From a checkpoint of a small image classifier: 5.01M parameters, widths [64, 128, 256].
Rows from block 6, named by matrix and row number. Rows with one number belong to one neuron. Each number is 128 + 32 x the weight over its row's rms, rounded and kept within 0 to 255. All counts start at 0. Numbers have three digits each.
# gate: MLP gate (model.blocks.6.mlp.gate.weight, 336x128), inputs 0-127
# fc1: MLP up (model.blocks.6.mlp.fc1.weight, 336x128), inputs 0-127
# fc2: MLP down (model.blocks.6.mlp.fc2.weight, 128x336, transposed), outputs 0-127
gate.243:184130063131142091146129160104101122134116125077108100145168130121173123137126095044138101138138134134107146178142098099143127145118146161101101141101128139082202097056137142084116145137094109161111119191101136072062166129156082198126069146135101159064135168127167168100121095181115148099096114127120100161073164165183140127194177115159108088091140158157121094146093146160093140114139
gate.244:108138135190139093133170101125109124128099142109131133159098167141126145182159094153157090138137063128123135148162156078144101162141120188185159138140145197088141140129096119138142151109105082162058134128155125229085094093185142116172153144117133056148202199163157079112153163102135134132154147150193125127114133105089151158169172128098135162111078184133109131078124143107132136095147
gate.245:113075181163143077071105112127070122099140206079165094155115106111180141140144086159112109121156097183219100146138125139161179109145138099118070119161138136185156156118119085151151111126064093136163164105190129117139180162150119113159094142150116162123138158142095075104151059106118166139136135119116110129110088100155175192081132145199134133125126120185130156124111097156115141096093
gate.246:152159157081141107159185124153108184116165130092145122171140103134107099132152120135046125136123194146052110148111155152081103183171135134100099130115172072132187092121149091122083136145188114136132080153118112127194086138078145171110108151131105102172101119127117155130107122094156142123153159149138058101082140085114178160131149135135145097168103129159182077183130113111103078079195
gate.248:135176161089154139156129105107118078083111060041084130150174175142153077142166091162104134151166101071094111129198191115147117135115150120095145138134194119120122100073169106167135103126100109127135100135139158121117127161120145112191122128170132123128092161155155088157111125154112116177101086183084145150101150087132135139141112151071133073140173168092071096102114076172102177167155
gate.249:107049103175110163130118115130168169140111123101093125125173138108151122062131112082148084099148104143213143102151170180137129111118112113125103073113115128147072136124102158093096132097106118051062176130093133102155095130186104147093109146112129217109123107155118117134123142175078140132162109182152177063156160114154183143101165180146087113117110106165114152139143203127145111147143
gate.250:176115140130123161191121118154148060159079088084187157105183176105114133110113064108202130169176144111097044139168104093103129088111104110106134110120116095135141142093083141108116115135154079116115156133157158157113160177110138194112145132150090101112154068125100129121127119155121122110111184128055061136138077185163146134066138141163123150093168073111116165154102114131150128095152
gate.251:111171187147118216110166160174123160108148055146151146134116077126166158150142168131082144143113124048117135117147155112182105110125162122135115056119099128129087113138114157170163147140133136141126105152042143111127094149035112155155162151123133134151104110150102118144177129094167159088129173116108159151085178167154168127164099117111152109113070174151123165098102166079141066099103
gate.252:151117171184115204138070073116151137115107154124162193153087148152116166105103067169156077110145082182173156131119086130075164102122083103115130104128136139149060181120116118118123057114104135144121125166133159110128173137057067133146092138065057143078156184102113106146080119142130135190157111147097154107128176123135116100116126149168087137091127150119071141137110123136110146141102
gate.253:154123130078119202104089184155096179115103114135103095111157091104171119112140110115191171140135184085126159160095111110105197106160164114164105154122132083204158107137115137162094115110169130155120111111107134121132116111145103181093091113172108159054140095080118135087146154139123132137100188104130090175091143200126112168119150103144188190135163108142143169089126093128157060091102
gate.254:156111117110125145129114143108088100114167159097142126165159140151135110168045108149139144146121152090158091137114166114158194158157183080124158170122141128066165107135152129093121180127140171095175191091069179134149149069161112145136140166143102193109068180095109125150172096140149149140098095102154149134112146133129112110072119153190140089166076076090175120054115133080121136112090
gate.255:110145141153179128156134069089098152112131145115096109151036137088111157105130103100070154096191104168126164089176172115139104136114167175128145161119162136126162070131172138167147142118082178143123095142083115133058066140174103141107067110124169172131148151142143136191142130139099048170156134102175079172151129170095104098206115131141155105140144138100113105127125108143132129184145
gate.257:186191107170081125107070074151069137090125100094193115147159188153141120161155094144144167155178082106117118125103090163194074154120040125155182144160128114145132132069196117133106128113124112176135174138165139094123110127117161108109101127118123107119155134119089130080093154144189149168073163143142126148136093126132121139100137118109089154099141098091152207179113082108111112154118
gate.258:080122154115156152143082148059134164157079155114138105129121114157113167100165080145108077147107134097106185123170108179174118132179174097086163125111111100100100140169133119095116146133109106141071183129191095147183206126070098152105085085112118105184143119108112109137183136105129116135170116125067131145119120080094130090127124177129070215117145100085096110145112133074143173143128
gate.259:149095131167163119120141143074130145120075111134152143113105156110135164129120155087157094133135113212173152148112089173133082116136105130176143134184113100146116090141189146133121122184143117143184098122168132076207118138135115173085079093174124157158125146091078145187111087134115087188140105169083140168218127084128194126169116113133164185147109096126119151129067134124167115145106
gate.260:098062160142162044132144147087105081097074103137117175081133100087123178126146168132145131155103139137152141127148099160114160180175160107108106090147157198102116133112117095118135183124146127169115147134074169115103158032081181163142131117092139098117169101136067167081139137095162088152131120118130161142136166091075179063112148150141097150150116165076099113087126140166126115134096
fc1.243:106216142097125105135098109129051129185088132136129116156121063107149224159075116134140148115145172136088086119142187127136116181130098108160180141180166122151144149154105125189127091165091099134138192127122167124176169137172140104106144133088083154179109099117118122147124152114163116079098198083127136175131149141120157130121092075048152115178108125108119088121108127135120108144144
fc1.244:145114181117118109139123095163101153159179104132143116133131159133141127119173073094179115144178123158128176128129088095088121128123101188144140115193120141121147162123097082174094124090097151138130162091098118224120097110160145119175093103105125097078146188226117112154147138146156104146116168151182098093152140124148189155137120139075160140115092165181147124053180132152173142123073
fc1.245:063129157147124089076111142155096154154170169114084123109104129129128128162130107118053090149129155097192084162114156119116064145096109131088106077106157161142138104143070101178116085114100128152083124165159140127099153126185142096120146119160156119103122184152163149128208154137115142143154173121046145184153106164138153122114154119143153158189155124123098114117157167189071069065120
fc1.246:140148117076134192045161123168137112094128123109158173126123109155235198097160125101148128142119095106100148138101167092076152118142122127128096082084147141090079144128176139158127119119147113125167132140076130086135112071147163114142129143100186111178102071173139146083158185119091187103095130205119147139154147111073130179099145114129101130161119118129102199127092116088139110150124
fc1.248:095121130162128127148153108114106164208060120110136160104139155121144176138114094132197140139098104135195101080116129129141090128121124175100053118120085141149083136091167087092096123112096081145082092168138070058104142131102079142089126184134127087156117087108154148137127070150108166087106144126160124138128119124149111133088188112149100204149047122185144130127135200117122112142152
fc1.249:133139065110114100121132084135121150125132162141139067138091178111166157134108113130129117127126128142090141136116127128149057122126131098190124098114139127116116119118165113139110093107108128186178129162120120113064091175155115124172151136132112051133097255114148134123143164143158153153068097107143079171099116184124178096102083058120134110139198099065077155102131134143142120123066
fc1.250:134195113084123160155124136128176099172122180136150193141093124139148101120153039117093064097149117141138145099148176168114131139106115104070191149093112131125137059131156110144095073185166088139119079201151109141064184162111181143153100110089152125111074144174137119139130125132128143118124117150078144101126063149104111095181135154103080118066126098106104090159140134121148133147164
fc1.251:131147153093131192144170181215227121143210067193177138132072127089120143157151160108027129120158118102134152123114090141086122145124199114122103134113112154111125093122141131154145113109106125149118098141094128156122101090075064138120116099148119132169113166127117131153110144118110126059150120071115113118121176105118130121147106124144109118149101176089144110122117070077186105097139
fc1.252:131122169136170163131077090143155190120120159142133204163101146187136133136152145086123094173135189133126140105160100091101119062104122087161127152135089091101101171136149151134109166137148166099140123180094130162116055152110131089164080128125099058171122144182177131114162117117124111205121131157074173067165175151125093140119114142163116119150093101154178101147110095065080113152126
fc1.253:141117119137095134073160127100090194135118116114149153102091105158089121068132124107149115168113175167093143153118123178088086056123109097074135117198145138106133122125199163071093143056133111147141079126087119114120172124111169095152185152139141195094143181204115129109143133114100131143163071149109125173156107179108120132120116128133141170108114151199120135084192158145115111181110
fc1.254:178139133108143082113115175141159102132119174120173122182139133124131124157092169123171141137122160079177118084151117176156174102123166125139113141160140159124199111141151148102151121095108124078170131072152185088135153083144103158142095127153076153104139162155044188123180123186143123128094114055142069160115105184089115121082101128169149162104156094095163102124110128049092106116105
fc1.255:162098089106167123118184144184136166112137158121113105097157120150115122132065150140125150150083113157099134069100127103149213105196125114068131135173174097134138184095099127141145101187099199074155147174138140138149157133179089151115124082087131111074141067137107129080115077133116128076085114145131138185119140149113145131146149180140153073112164172129119112191104119109150085162082
fc1.257:113048131082133105223194155089136105155108154169110132110123115147171206130142124179103148139083129096105128130147149102112136107149145123119112184126102140150107170204151167119157146140148174084111121141077101153135144177124141136158120127125059166131116158119163144180209066142078118111143164137069105159150171125121121075116082103119164166194106115155135115129151130165104103153160
fc1.258:115139115101094165112135130133151129140152085087156093109156185091154098138109129088196120142144099129142108107169160144123105155064049178122147115081151177151142148109084146177128084080111097149154113084073111114073151158172095081094170115121096165115112149135110113122102136183162099066127125123113087163163109118144138134140105099118169025106127198117153148064100157179121143137080
fc1.259:086172152131181077102134114100144138165100133094130078076195090117109122081127116090093144077097120071138147063149114086131121124072135160107152094108185133124121146118178084166092128165146101184140113097157155119102185184181151154113147189128109141142114066091164156111176191172099151138118132079106137115102179128118089127080098121149118128160156159108143127178107100198144160136147
fc1.260:117118118189149147097145064083157085088171097162125156118125171133173103155132147148116125148101150114123166144114135124154143150145208112134135118132166139121195083081127175127168148120120212084084121072154160146178104110093177095177141155126190066095116104109076142169062178105121105155102117105150099174137127156163199149141124076168124095169120150127072148116133147147136163122134
fc2.243:165181120100162157157106101120101114104135144095026165146148117116085155215147046110136101131123175093121099110125110095079143124108149147141125070134138109106096158088094131093117154094145160135159150115149097078100139155114145114192112180082160133148149114115169122105097139068160129116118112117146102139207081147122149173052079126164102121119153136118146136148205136174094138154084
fc2.244:089158082121152082160165084158133153111129130108179057106116129179168146110101176135047119106171144155127179124074190136170150099135105082118134082139155147103074131123114124118123111117098155076199136134136098073175088174151125077075164116109160158171108166133146140070109093127179120111132171111146198148111118116133164105190142155129168102113128062146152152105110084127112120141151
fc2.245:125108115097175161157139110207121185181168143153186099091172127120185127110143165132197126171123182156150116135116115118088086111117126152065131165116122147124128142135152167084141126123164137120188125132121172143148141169153089119130162119071113125176080118173088141077154141172178125137106116113101137142190128123152113119058118135126109162107108182163169133174058086082160176124191
fc2.246:139073100164124107116122114120116123038114123190252124141139116097209121155130082128115123124206169142123181086132138137159128133173092138151109082105088127067081146146150197154130153123107126127079167129128178109134141127150128023108124116077163128118098142132175098129071135120170129130119121124111159085144119138111122142135171121148110151113113134093115147126120151074071158123155
fc2.248:103048104109188138099150168146066103107134136135149149135120128105131117125178156184199095135106168090164108078140127058116157169132114106080156140099144136131075098122170205090157134110191106126140120073074086144152144091099065158115141098127122130106160121102105113126055149125182127109155129159126168125139100096222106081097120088127120090081108156145133141108166102118128122101144
fc2.249:126097141141143117090101183158096080117126171153177188117140126188139129122152180176173122097119078124113156127108122133134158086129092184082107127077186151154086165182088129109107148110128137092150187121124135210066088126180138156137107084090079170168071091194075133142149114098112164142159131144126127112117142153041151136066146123136147131109157140107125101153155124098148151145093
fc2.250:090061104137145127133140128115052122142101104140119132114133172160135118067142162134149158100133124133111109136157098157130110147176149108061071106161102115113092088090170175107109162130164145171140146167064124164145172068154113147137148115170073116085135128120161177061066156124103090110152123101107108164183151178130138177120146095082112152211134129179100107158181145179144164119171
fc2.251:121156156146167055124136149150154130138116091158068129139129109118125133145139078090113105118130126119170120136136139111138159166193140142179052155057199117178082101104053103091139125160177151140106131140140107135116173169200157123141113141123156140143115018122157094193125141158078136127158150164150142142123113097111158127130228163171097093143158123132139089146123107115151161149132
fc2.252:121118091166134118191173151164113119129114137079081040050159068157090089095151139112080093106146132161102096140162177147103114107131140117124194133116081151104133086118138128130130131094123079159117080081125159131114089171186138136204098108135117098146140119130100095141152103086096167122158108150111171143078089126148170131146120110132138084128123174086165202172154131075156063108115
fc2.253:118187118123110144084094168094127187114149152107076111143158166114150104077082118126159128085157102110103114124102094153150098125118133128130113124183102132087213160071126068185099142108091133153087062141115126108133099123139125140178107148124090130096154131133095187108136084166093091118140121109102083079177125160037151124080102121122169151119160117099032095113158068134098139128139
fc2.254:135176196147126099163144099128104153165096172089169135096098114089068117105085102149084125134135093119121160107112101118144196156073097094114115150152127148202139112160080115152133106147141161138117155123125074097112090099116170130137123155103073129142107110140070086174182128180107108106151116110156042095153217135132057124130183081139123141153121115180157108120143092104135069161131
fc2.255:096147126077140122088137145137153118133149105107138181122204110168110147096137129123134106122174113155146030100119133121191214117117159078149150134122088104166159074168109137143140127160131099120142152152146137148164167170140158109071112159146079115118128165134159142115149125138118119128090134105106141131125084181169066140084103185170105112170175160153096123065217074087068142149124
fc2.257:145178121162126186085099129097114143073112159113135094131108160085077082128139154124137102120139137109120203111137098175108128156201092168100149159106153141128144129147132139153108139158134132178112155101075169056139085133044168127078196097127124108162164137106063100184146124104102158128089111098190146155086160127161106117115155174130089132129128133129119140141150181077051079103121
fc2.258:164113157116118144052148214114149154130102114167169116130076106158168145127158152138191093134168141156120042085104163107116110137099116162108180079047108133127176134086126155133151164153191094120143156136158214112151120102120164089130155104124127118077102126105111105151125157112132117119106144125091125087177158125112112097144102173123111149102156094157123216111187068158126158117136
fc2.259:130111127077110111123144162070122187102147125144146158171130190102106123138095110107143118087149158163090131128135118154113108153061138155148141150080089139169125096118103140144131163091098130081155089183160204107086152115123041127115103115133125093145170109089137152137154078147135056161110077118084135107121164117103080116118073131070042148114145115119131097141165105116070220154124
fc2.260:160071179125112135113138133119123161093146133111144106141128131161097136137145176154144110111073090105121118077145143160113064140132125083072118122145138111162132151131135029081077129128113197120113172155141138136124154131127111180117100153146104116145082164113189124205151098136158164120108154128148132228136094128145146124073123197100141101114171096186062106129120079162183124146061