Weights of a small image classifier.
Model: moe top_k, depths [4, 4, 4].
Rows from block 9 of a small image classifier, named by matrix and row number. Rows with one number within an expert belong to one neuron, the router's apart. Each number is 500 + 40 x the weight over its row's rms, rounded and kept within 0 to 999. All counts start at 0. Numbers have three digits each.
Before each expert's rows are labels from the 100 images, of 14848, where the router gives the expert most weight on average: "responds to" is what is common among them. Only what is clearly more common there than usual is listed. The data: telescope images of galaxies (Galaxy Zoo DECaLS). In brackets: how many of the 100.
# router: router (model.blocks.9.mlp.router.weight, 8x256, trained with AdamW), inputs 0-63
# gate: expert gate (model.blocks.9.mlp.gate, 8x128x256), inputs 0-63
# up: expert up (model.blocks.9.mlp.up, 8x128x256), inputs 0-63
# down: expert down (model.blocks.9.mlp.down, 8x256x128, transposed), outputs 0-63

# expert 0
responds to: shape: featured or disk (87); edge-on disk: no (83); spiral arms: yes (73)
router.0:507533487490480456459584533512491516537492484419521486378483502492550468539485434539538495459483511532476559559473494520562526560503521510415523490521484555447465464462481462522532462500507498
gate.0:456471518554508458533473458497466535478546427558414470514472536466535492518465506497541473485446498492498491462489491477548514466504486457422518505520438528510480399453448522575504514538516483
up.0:452600524495468470477442470420482559470472562579558535440583522468506592513557480460513535556493528550500506547494545514478451437554488468417529512484476511516437481455477489404535436507497475
down.0:532444521531499491529566476545477496496490467510496479573477500500471537485491430470516485473507530383472488532502451496477525508556511441491514529506549518565524486488493484451504590557502533
gate.1:478457523474456444524530473545485453547480471527438477471491499473526529513480556528477561514427489466492516510497459579514509514473547452485436512478516550510558516455441455517526404474513416
up.1:529519485470432424467520479512499501498541411506496504457568529463529524471480522459491563513464489461484469560484482537492573527495512513504467539520562532526555514465432472489531475534505458
down.1:530538504502451534492418468546587463500581458501491469598512553482557517481500433488511543496505524484513497511504503497504507493562473510569541476539466550494505479517503498564495515575515459
gate.2:488512534521499556472464466427502497546491484471469449515482591471509537523554509486462556554455488507498515465522435564466453541534585538519489500426478358531473579514506558462527351566483495
up.2:394505470478561476557536493510493478427485483496500540472476458493478420479478518571463487408502473467524505513498487498521550484443472481485524516491464580508440483563486425500495632387496467
down.2:513622510584536481531524504505516529484559536494475434472511454477513537509489518487498501529579495504524584535489537491480497536411564563497465502507475471501501486521480549416490467496493459
gate.3:566406488480539498485434455484508429562575505487422500551471511476537473521475541500492479500500516470489559450486546537491476504481542465455533480496495502547538453451480526488395474524534476
up.3:471519528463475428547531548560504527434525553478576530508504526538483500497519488494501511450502537521554504495505469467493482499491518511510486507513487491509523506512544485483602461536466535
down.3:561476493545515509505423486503427468512452490497482503415404522524535460523509517551541529506472499564529402480532466469522498487473405466513514541480371477415471520533534528497477496576496428
gate.4:499457549520478495485513558510580523514510473536539462487478546482477452483418491493452481524460415492435525503507498510436467490492553462507531583549492598534450443520465480550457554514461476
up.4:514533450370476532490468491474523635509521537436546536476492506458493531539510572505539506498541499475531487405546506483522503497574523612508520453473506482492482505566464492450541488468581458
down.4:581476522520546449532545484477519481478567503525495531486458480498481449523490480500521555484488550527482477476511588493486514469553508548450516517508529519465469522481525588518478448533457558
gate.5:487479501508516533483508435483494495447566488471496510462479461501497585529522558501476470458538464568494511489438533591532476449503500574467507522524526538504530532494535442474484410529465445
up.5:517515494511482480500592421530519484428562495501423472542525472470511512485526420501443460485545463559450466482430515521558484475491489509511510527486513515477522532472520480524469470527451514
down.5:501488520474457508541567475476445478522504441553493413459523504466482508485504558526491517514530563491484483547483579497496483469489528555538607469497441465455426487504524476464541614459472443
gate.6:440557525505566433550545497502462500488499527500467500558491532536491421469494529434506393531538571570458552511471482551512476525492439469546550541465491443420467585474444446532454551520446482
up.6:454534515522499517508570434518483560509492503523476495530478525473479460471484501532556407486482550529456504556473489489518430521527537475523488477476487466446440531490440542483463541477464466
down.6:518491489565474492514420464513495444483539525488506474540510494499516558485500489485510503587473478490538472488470495501509445493537595507561539579532512505595438488492509489478499446503471462

# expert 1
responds to: shape: featured or disk (79); edge-on disk: no (70); spiral arms: yes (56)
router.1:565468424477489457432527479497480483530587542606529543526492524493501515486550481508507564508453463568412473528546469485601500510527514466462482489423504511589514443543508547524562549444503499
gate.0:527542518488579498405437508481435512491536458543467504528473488534534538382528513468469500495453461501502531588561460503513511474456526506462493396570491489483543502510523475538540588474495456
up.0:418437509454524462509514479478512514520497489601500533449496516489497497495448468431533493508453491527466523574539487448507482468525494500483504490553446468423458520559487481493552528551458516
down.0:507494505587478503509489529459549472454564448542491486495559490517469521535482524540513475488462497496493433450526518492511539518465537438534520370496524460455538484467513523516489593531551469
gate.1:505562581515514487518513578447456564504497486535497544486476500570494533531518407454485534587438439500508511472544533533543522495451477435491404505444429470462496473556478495466554515519505612
up.1:441518576497507491508430585475463530554525532515490564446481521481502511549460443428438526565469451472493500523491482533548518494506488508513457530504437526408523443578506492586522528520418531
down.1:498463567544543474451528452509493509508465562494492546534441567533438458518503438496507491472563516457540529489495511474535496490481389519481509499509479515432503495473516469495500527467477489
gate.2:526571500591499542386523505487530489476438486505581489487531479456486600534534471594484512574517544417515461452513525563501547440501521499439486498496547504528443410512528529528492478490506555
up.2:506488498552489506448529474469553537517459510472563500486530514423520565535547443540470461545491533409473472516523499547565586473504546503430453481509526500564573415502478525484506491481517534
down.2:454469524516503432455466449466504493510560483489508432464509479482555462460521581496510450497500510519528649490505455508506491515483431489538511489499489506503491486547482515543499431532511427
gate.3:532497540482514528495543507508532493504413458425486438497511534399545501520543495488473511496488523451576460513490436506483503533505555512449605424484548466537485489456529490530529505445489523
up.3:505528484511475504523506537507509539472579514518519587488521502594494526482479469472506493484479518547446530511508505490551486460567441540523393555536453525459515493559488483505448498507527511
down.3:428505504387491524481567458465390511510518496502478524560551506502512495500537515485493509472467532520539527476481507497518493491589556445471471461504553515543476509527495497439515488452462501
gate.4:539481480522564570466484451451503424524449508526502487461501473492465503528530532541557520475484516525426464505422497481477482513502432538538512519474551506579518493523489607536532558474482524
up.4:579521440507540525502521552515531530553633548465495497566531452509472562470451440478485459537478498536462460446511513508469517437460515530414442532517513449489424542505526514484468490547498452
down.4:464488399493466551484363546489478510495478534464499559512514493519481521525453488548471525484506545520494421529529525496520510512515534484550537444499515508624513514493477521586512605445493469
gate.5:464564574523521398476515460431580440567568600500451553500500548464525530439557487456487496579488412502584577486502491515478476507529524485523415532521502526432460455463506463513487455516435491
up.5:545470421542559485445479502491498533428527451472531475491504492502474504463478496526477527453609489466499562500472476467477505446558571398483561508524526484577502390549499504479492462433513490
down.5:503511510391481493493523496538520512471600526506513511518460496517470502503471505470523525471502454595492496472491538514505483501559475492483503487499477476519491526505500484447518469552512475
gate.6:435515521516549507477435543568478536461501551520442524486553419453539464506460569525535532460409592551519480477481575448467520471528480497460560474509511454533507472520479487490506469510578472
up.6:497452416472493520440410496532547496508501525515462475552470511475501475459498502545521503497439512462447500446539498429476493534548477532433481484440562528475427555460455445442467563562465549
down.6:491502387439511536552472532442458488463414464524486539443494499481487483522525440507497516526596483538481481510520465497516488506533548469436436533501486550491456523523490457453488547603475486

# expert 2
responds to: shape: featured or disk (65); edge-on disk: no (52); bar: no (36)
router.2:550410427515526489533525445449520470504504544486494539544495534478553492511514483516472479501515507469450520420494468469487575456501541514528482494542466443595563522531473552481556561512464485
gate.0:493565519454470413465488509496513549474545486458527548557495525473509478492471510565503457510450451445542517535509480516565556487475510504515497451459517491566505510528529542519492455463469455
up.0:525533481580524576515534479569521489453472438522501525546510479494515448523550481598492538483580446498490512492556526583525550545547431457531545517448452504473418555466469431513486447483480545
down.0:483447495434512559522512521489527546510474497533525577517436454500443547510494444480542494497561528497484453458492503483485508485623449482502496489450513498506538470487528459579529503471518487
gate.1:509538556491533565502546460511475444536497557516543491586453548487500526521501453507559499503453472603435482480504495475558445466517587469465420482601513524536471512422466475525442485485473502
up.1:502481468456494524480573502544527439468472529509442535530473602490520537446499489540539474499482493603423488491550474492552476520486567508458491459569471447469479518459469502551498408464505559
down.1:580532494500471431479493565485435528534512512517449442453480500530407483462526510444553509534397474473467530490472507562529526531444454527476483487485512537454491505489541512508511571488496494
gate.2:577529484489441593517476501430488549438574470521471499472521529484552575526469500590531473583494484516510567542489499534451506479470459428517495516471506519495505528531462514446493538474437470
up.2:553553491464485440492530532525469555527526496465481562563518507528567549516495441519557563546465481462456467571548507505531558488539537461512562447498502518483553498462500494444455461453535481
down.2:458441468565501468513438504525551527482483513470509535534520551523491482503528485458481552542524484537502425450513534504503502500343470505546521471454554490540478507493517514512511438606487533
gate.3:500518576490477523571545507473560537530504501456510551535439464508522489521534478500512496464583443488486555500540573531507457508560538492487517471479465498594579536528476427552460455488534538
up.3:488494588522440496560513484453498536443469464513454528535447516481508462499534524492470502503534417472500569462552563515469504555553535480478469479409468510566565581514469438542499499519536460
down.3:450438494458515506555399492474523494502563491487519529461502492510522441517523538497455454459450540478487438485491581504474518539524489581489548501606536473427513560477555455523496514532504418
gate.4:476523553465576464505511477525507488473455491481419519503471514455553470486562560482493516473527528452506542529437476545522421538420494598484532503503525494543496455518525505495549518489461519
up.4:472511570502543486542508513482487432516466474469443509493458549492491474443547527479481540490527526456474583491483490530509404485458481563458495468468570492543506506487500465479535525506441556
down.4:444428477573500506536506503524544539510566512522485462493471551535439508526559525528553543536460468567464481502492499472497488488548453491436475478533540512472474453520531518519495553494470603
gate.5:539504461560475519519558422490458444494493442458571420502429513492486519510481504495482480483494493568506527422432462501569455537494534586483442436556542496512536518459469505451463471560533526
up.5:477478534454526512478457545487573545502475564552412574513543480513534486453500512506469525555468492452492490555558527487466558481514472474540565540411413510504467510482534430539522503397482493
down.5:560450515485470485497610501468463492522463482511495486565474466482481490532517415522507470505539603507504536492514508504506505486473532512545404489534461478546474526529522518559501437646508535
gate.6:446503422525547550418475508481508470499463516544547554493549455553518511457484475519456528499551458467458497583458520549520492485533497468520478524541517483477534548431444495534503494438553549
up.6:556525523473444449546511540503511524512512516453493466518458491449491489500541509530607485508417541507543525427556459475447476575452481523482530461465457450535519423531566464434504504492455504
down.6:470569547498500511541598513484484535512542477552509478511503513501467511550503523494494505553572517565522560505496582496536501508449402473517535554477498435475511500491506536452510515397497505

# expert 5
responds to: roundness: cigar-shaped (31)
router.5:481525500496505499483595505463562480461458491485517517603554529503482529464482523468547475559483549500429454516522435516532568480504516501509422565515514567546525495542453516525469546443502511
gate.0:486478499536474482485485545478548469545533526440513435506496454510496514571567467506498502497525505471616499506521531521402514546567406530515447499488469425541547466584480503498461475510531534
up.0:485512509475454511500549536489391396481458508538451505472485421431484530462474508464497544420511526464556439485471496553528436490570439519504502521509499453530526470463496504523526494522537505
down.0:575485468496514440551463524531519457462507514508501483607521514528493553512513521527501468516563445473574582510500504478510492476474443463502536526464457510550463506484487517508503484559482526
gate.1:503493480448529401549467489480523378496525505562520485430468533434552504537480487550565484443528493571415454497521499503500521491507524520497580510523522521485528504593537542508510483471516438
up.1:523473500549460566466524555487487547541504452453555569592546505524416409461463465475448465566532528474534510459484507491514512557469488538459429480450458477479500518422486502495559490560551542
down.1:431527434433506442494505507510434496513560545534516478512477436491543459487516506509514508478461502575500464572500530495477496479554503491486487498508450484416512520498483512405500490575476410
gate.2:491404541511513441468437501519519416454450471530419482494537551499514491497495535482543484504566490466481539447465521470550590445423434678539509506549495503548474437511476543474508479479455428
up.2:514485539470513389477463520489512484425471436554448469490506545503485497487566545579511519456546543454515487457490506473497535498453429595549510501540505519533451396509489514449472471436490506
down.2:503531548494481479451504543509496514489537512504500408490503518525487528499475548513489491446420535516515514550497502501492489522526512435509472577510479458501506512526506533466506411444520541
gate.3:489503437474481484480510510495564505500446516525553527442535501461522529506455524467463467513539535514538473506532522505433496436517505538498567536538497522486447518517530470482447586529441477
up.3:563492420474504477421432497514457445587499518504459457503446505614517451525534501514513560497507480471513457456483542550551510492367559487499492493518450558458441501474545489507538478539525500
down.3:435588402474533474551480470489485520536568519490485466550507483513527508525522461486502457566497488462470446502526477492513514510597619498460528524513493501400489492491495498382481472603521537
gate.4:439494481495550472513518455519486510400529513533402466554478480509482431483486494509470523473518512441582509481562556470418477539550584545467517515487486541564465452428521524563456484510533495
up.4:531507518505504518489568450564522555486587500509484491555405504466527450546565449459483502468584478452493491492501493519443524451496558560524522508527526498477516505449532519521462395469508495
down.4:547529535481515492549421464496522532479496504478548494473507502490547519508445493536515479532511430518521424517527551475518504470406556460576539540473461551541447517462469528516504584523483423
gate.5:376580506389463536496486469481462489445449478524562519472527547493521538491470486451498567501558458505460499501505583487491478512528561507528528453488522503536519493540487489499612465493447448
up.5:365547548467459498558471475440468542444464446510543546469562524496517519485465527441524544485520512501493485526486529420514505507600536464498566511512574546564533464541522500503576488467482471
down.5:566549477574461494489526499537536508511513519488508498541470539494531448536501472492524500515517459433519423524521478507497509496496324549520546444493536519416470522524504512461492583521499548
gate.6:473504506435569479577490473446465540568551496493489479511556468475512507422544466486450524524590473527520447419487463464541511551509494525560539456487491576486510548525497500550462491447529498
up.6:536539486596436598530518442451508461526458465529474500594447476506533442528482457559513489521478535492503485524470495504478511491483424539473504543497477445514435523464461516482571566480533475
down.6:454519469440528412471444541518451478481548528468502506550502583490505504467557506476506469475498511508474465475480468477483531520461467484482509566529514521500517507461486439409494587538497487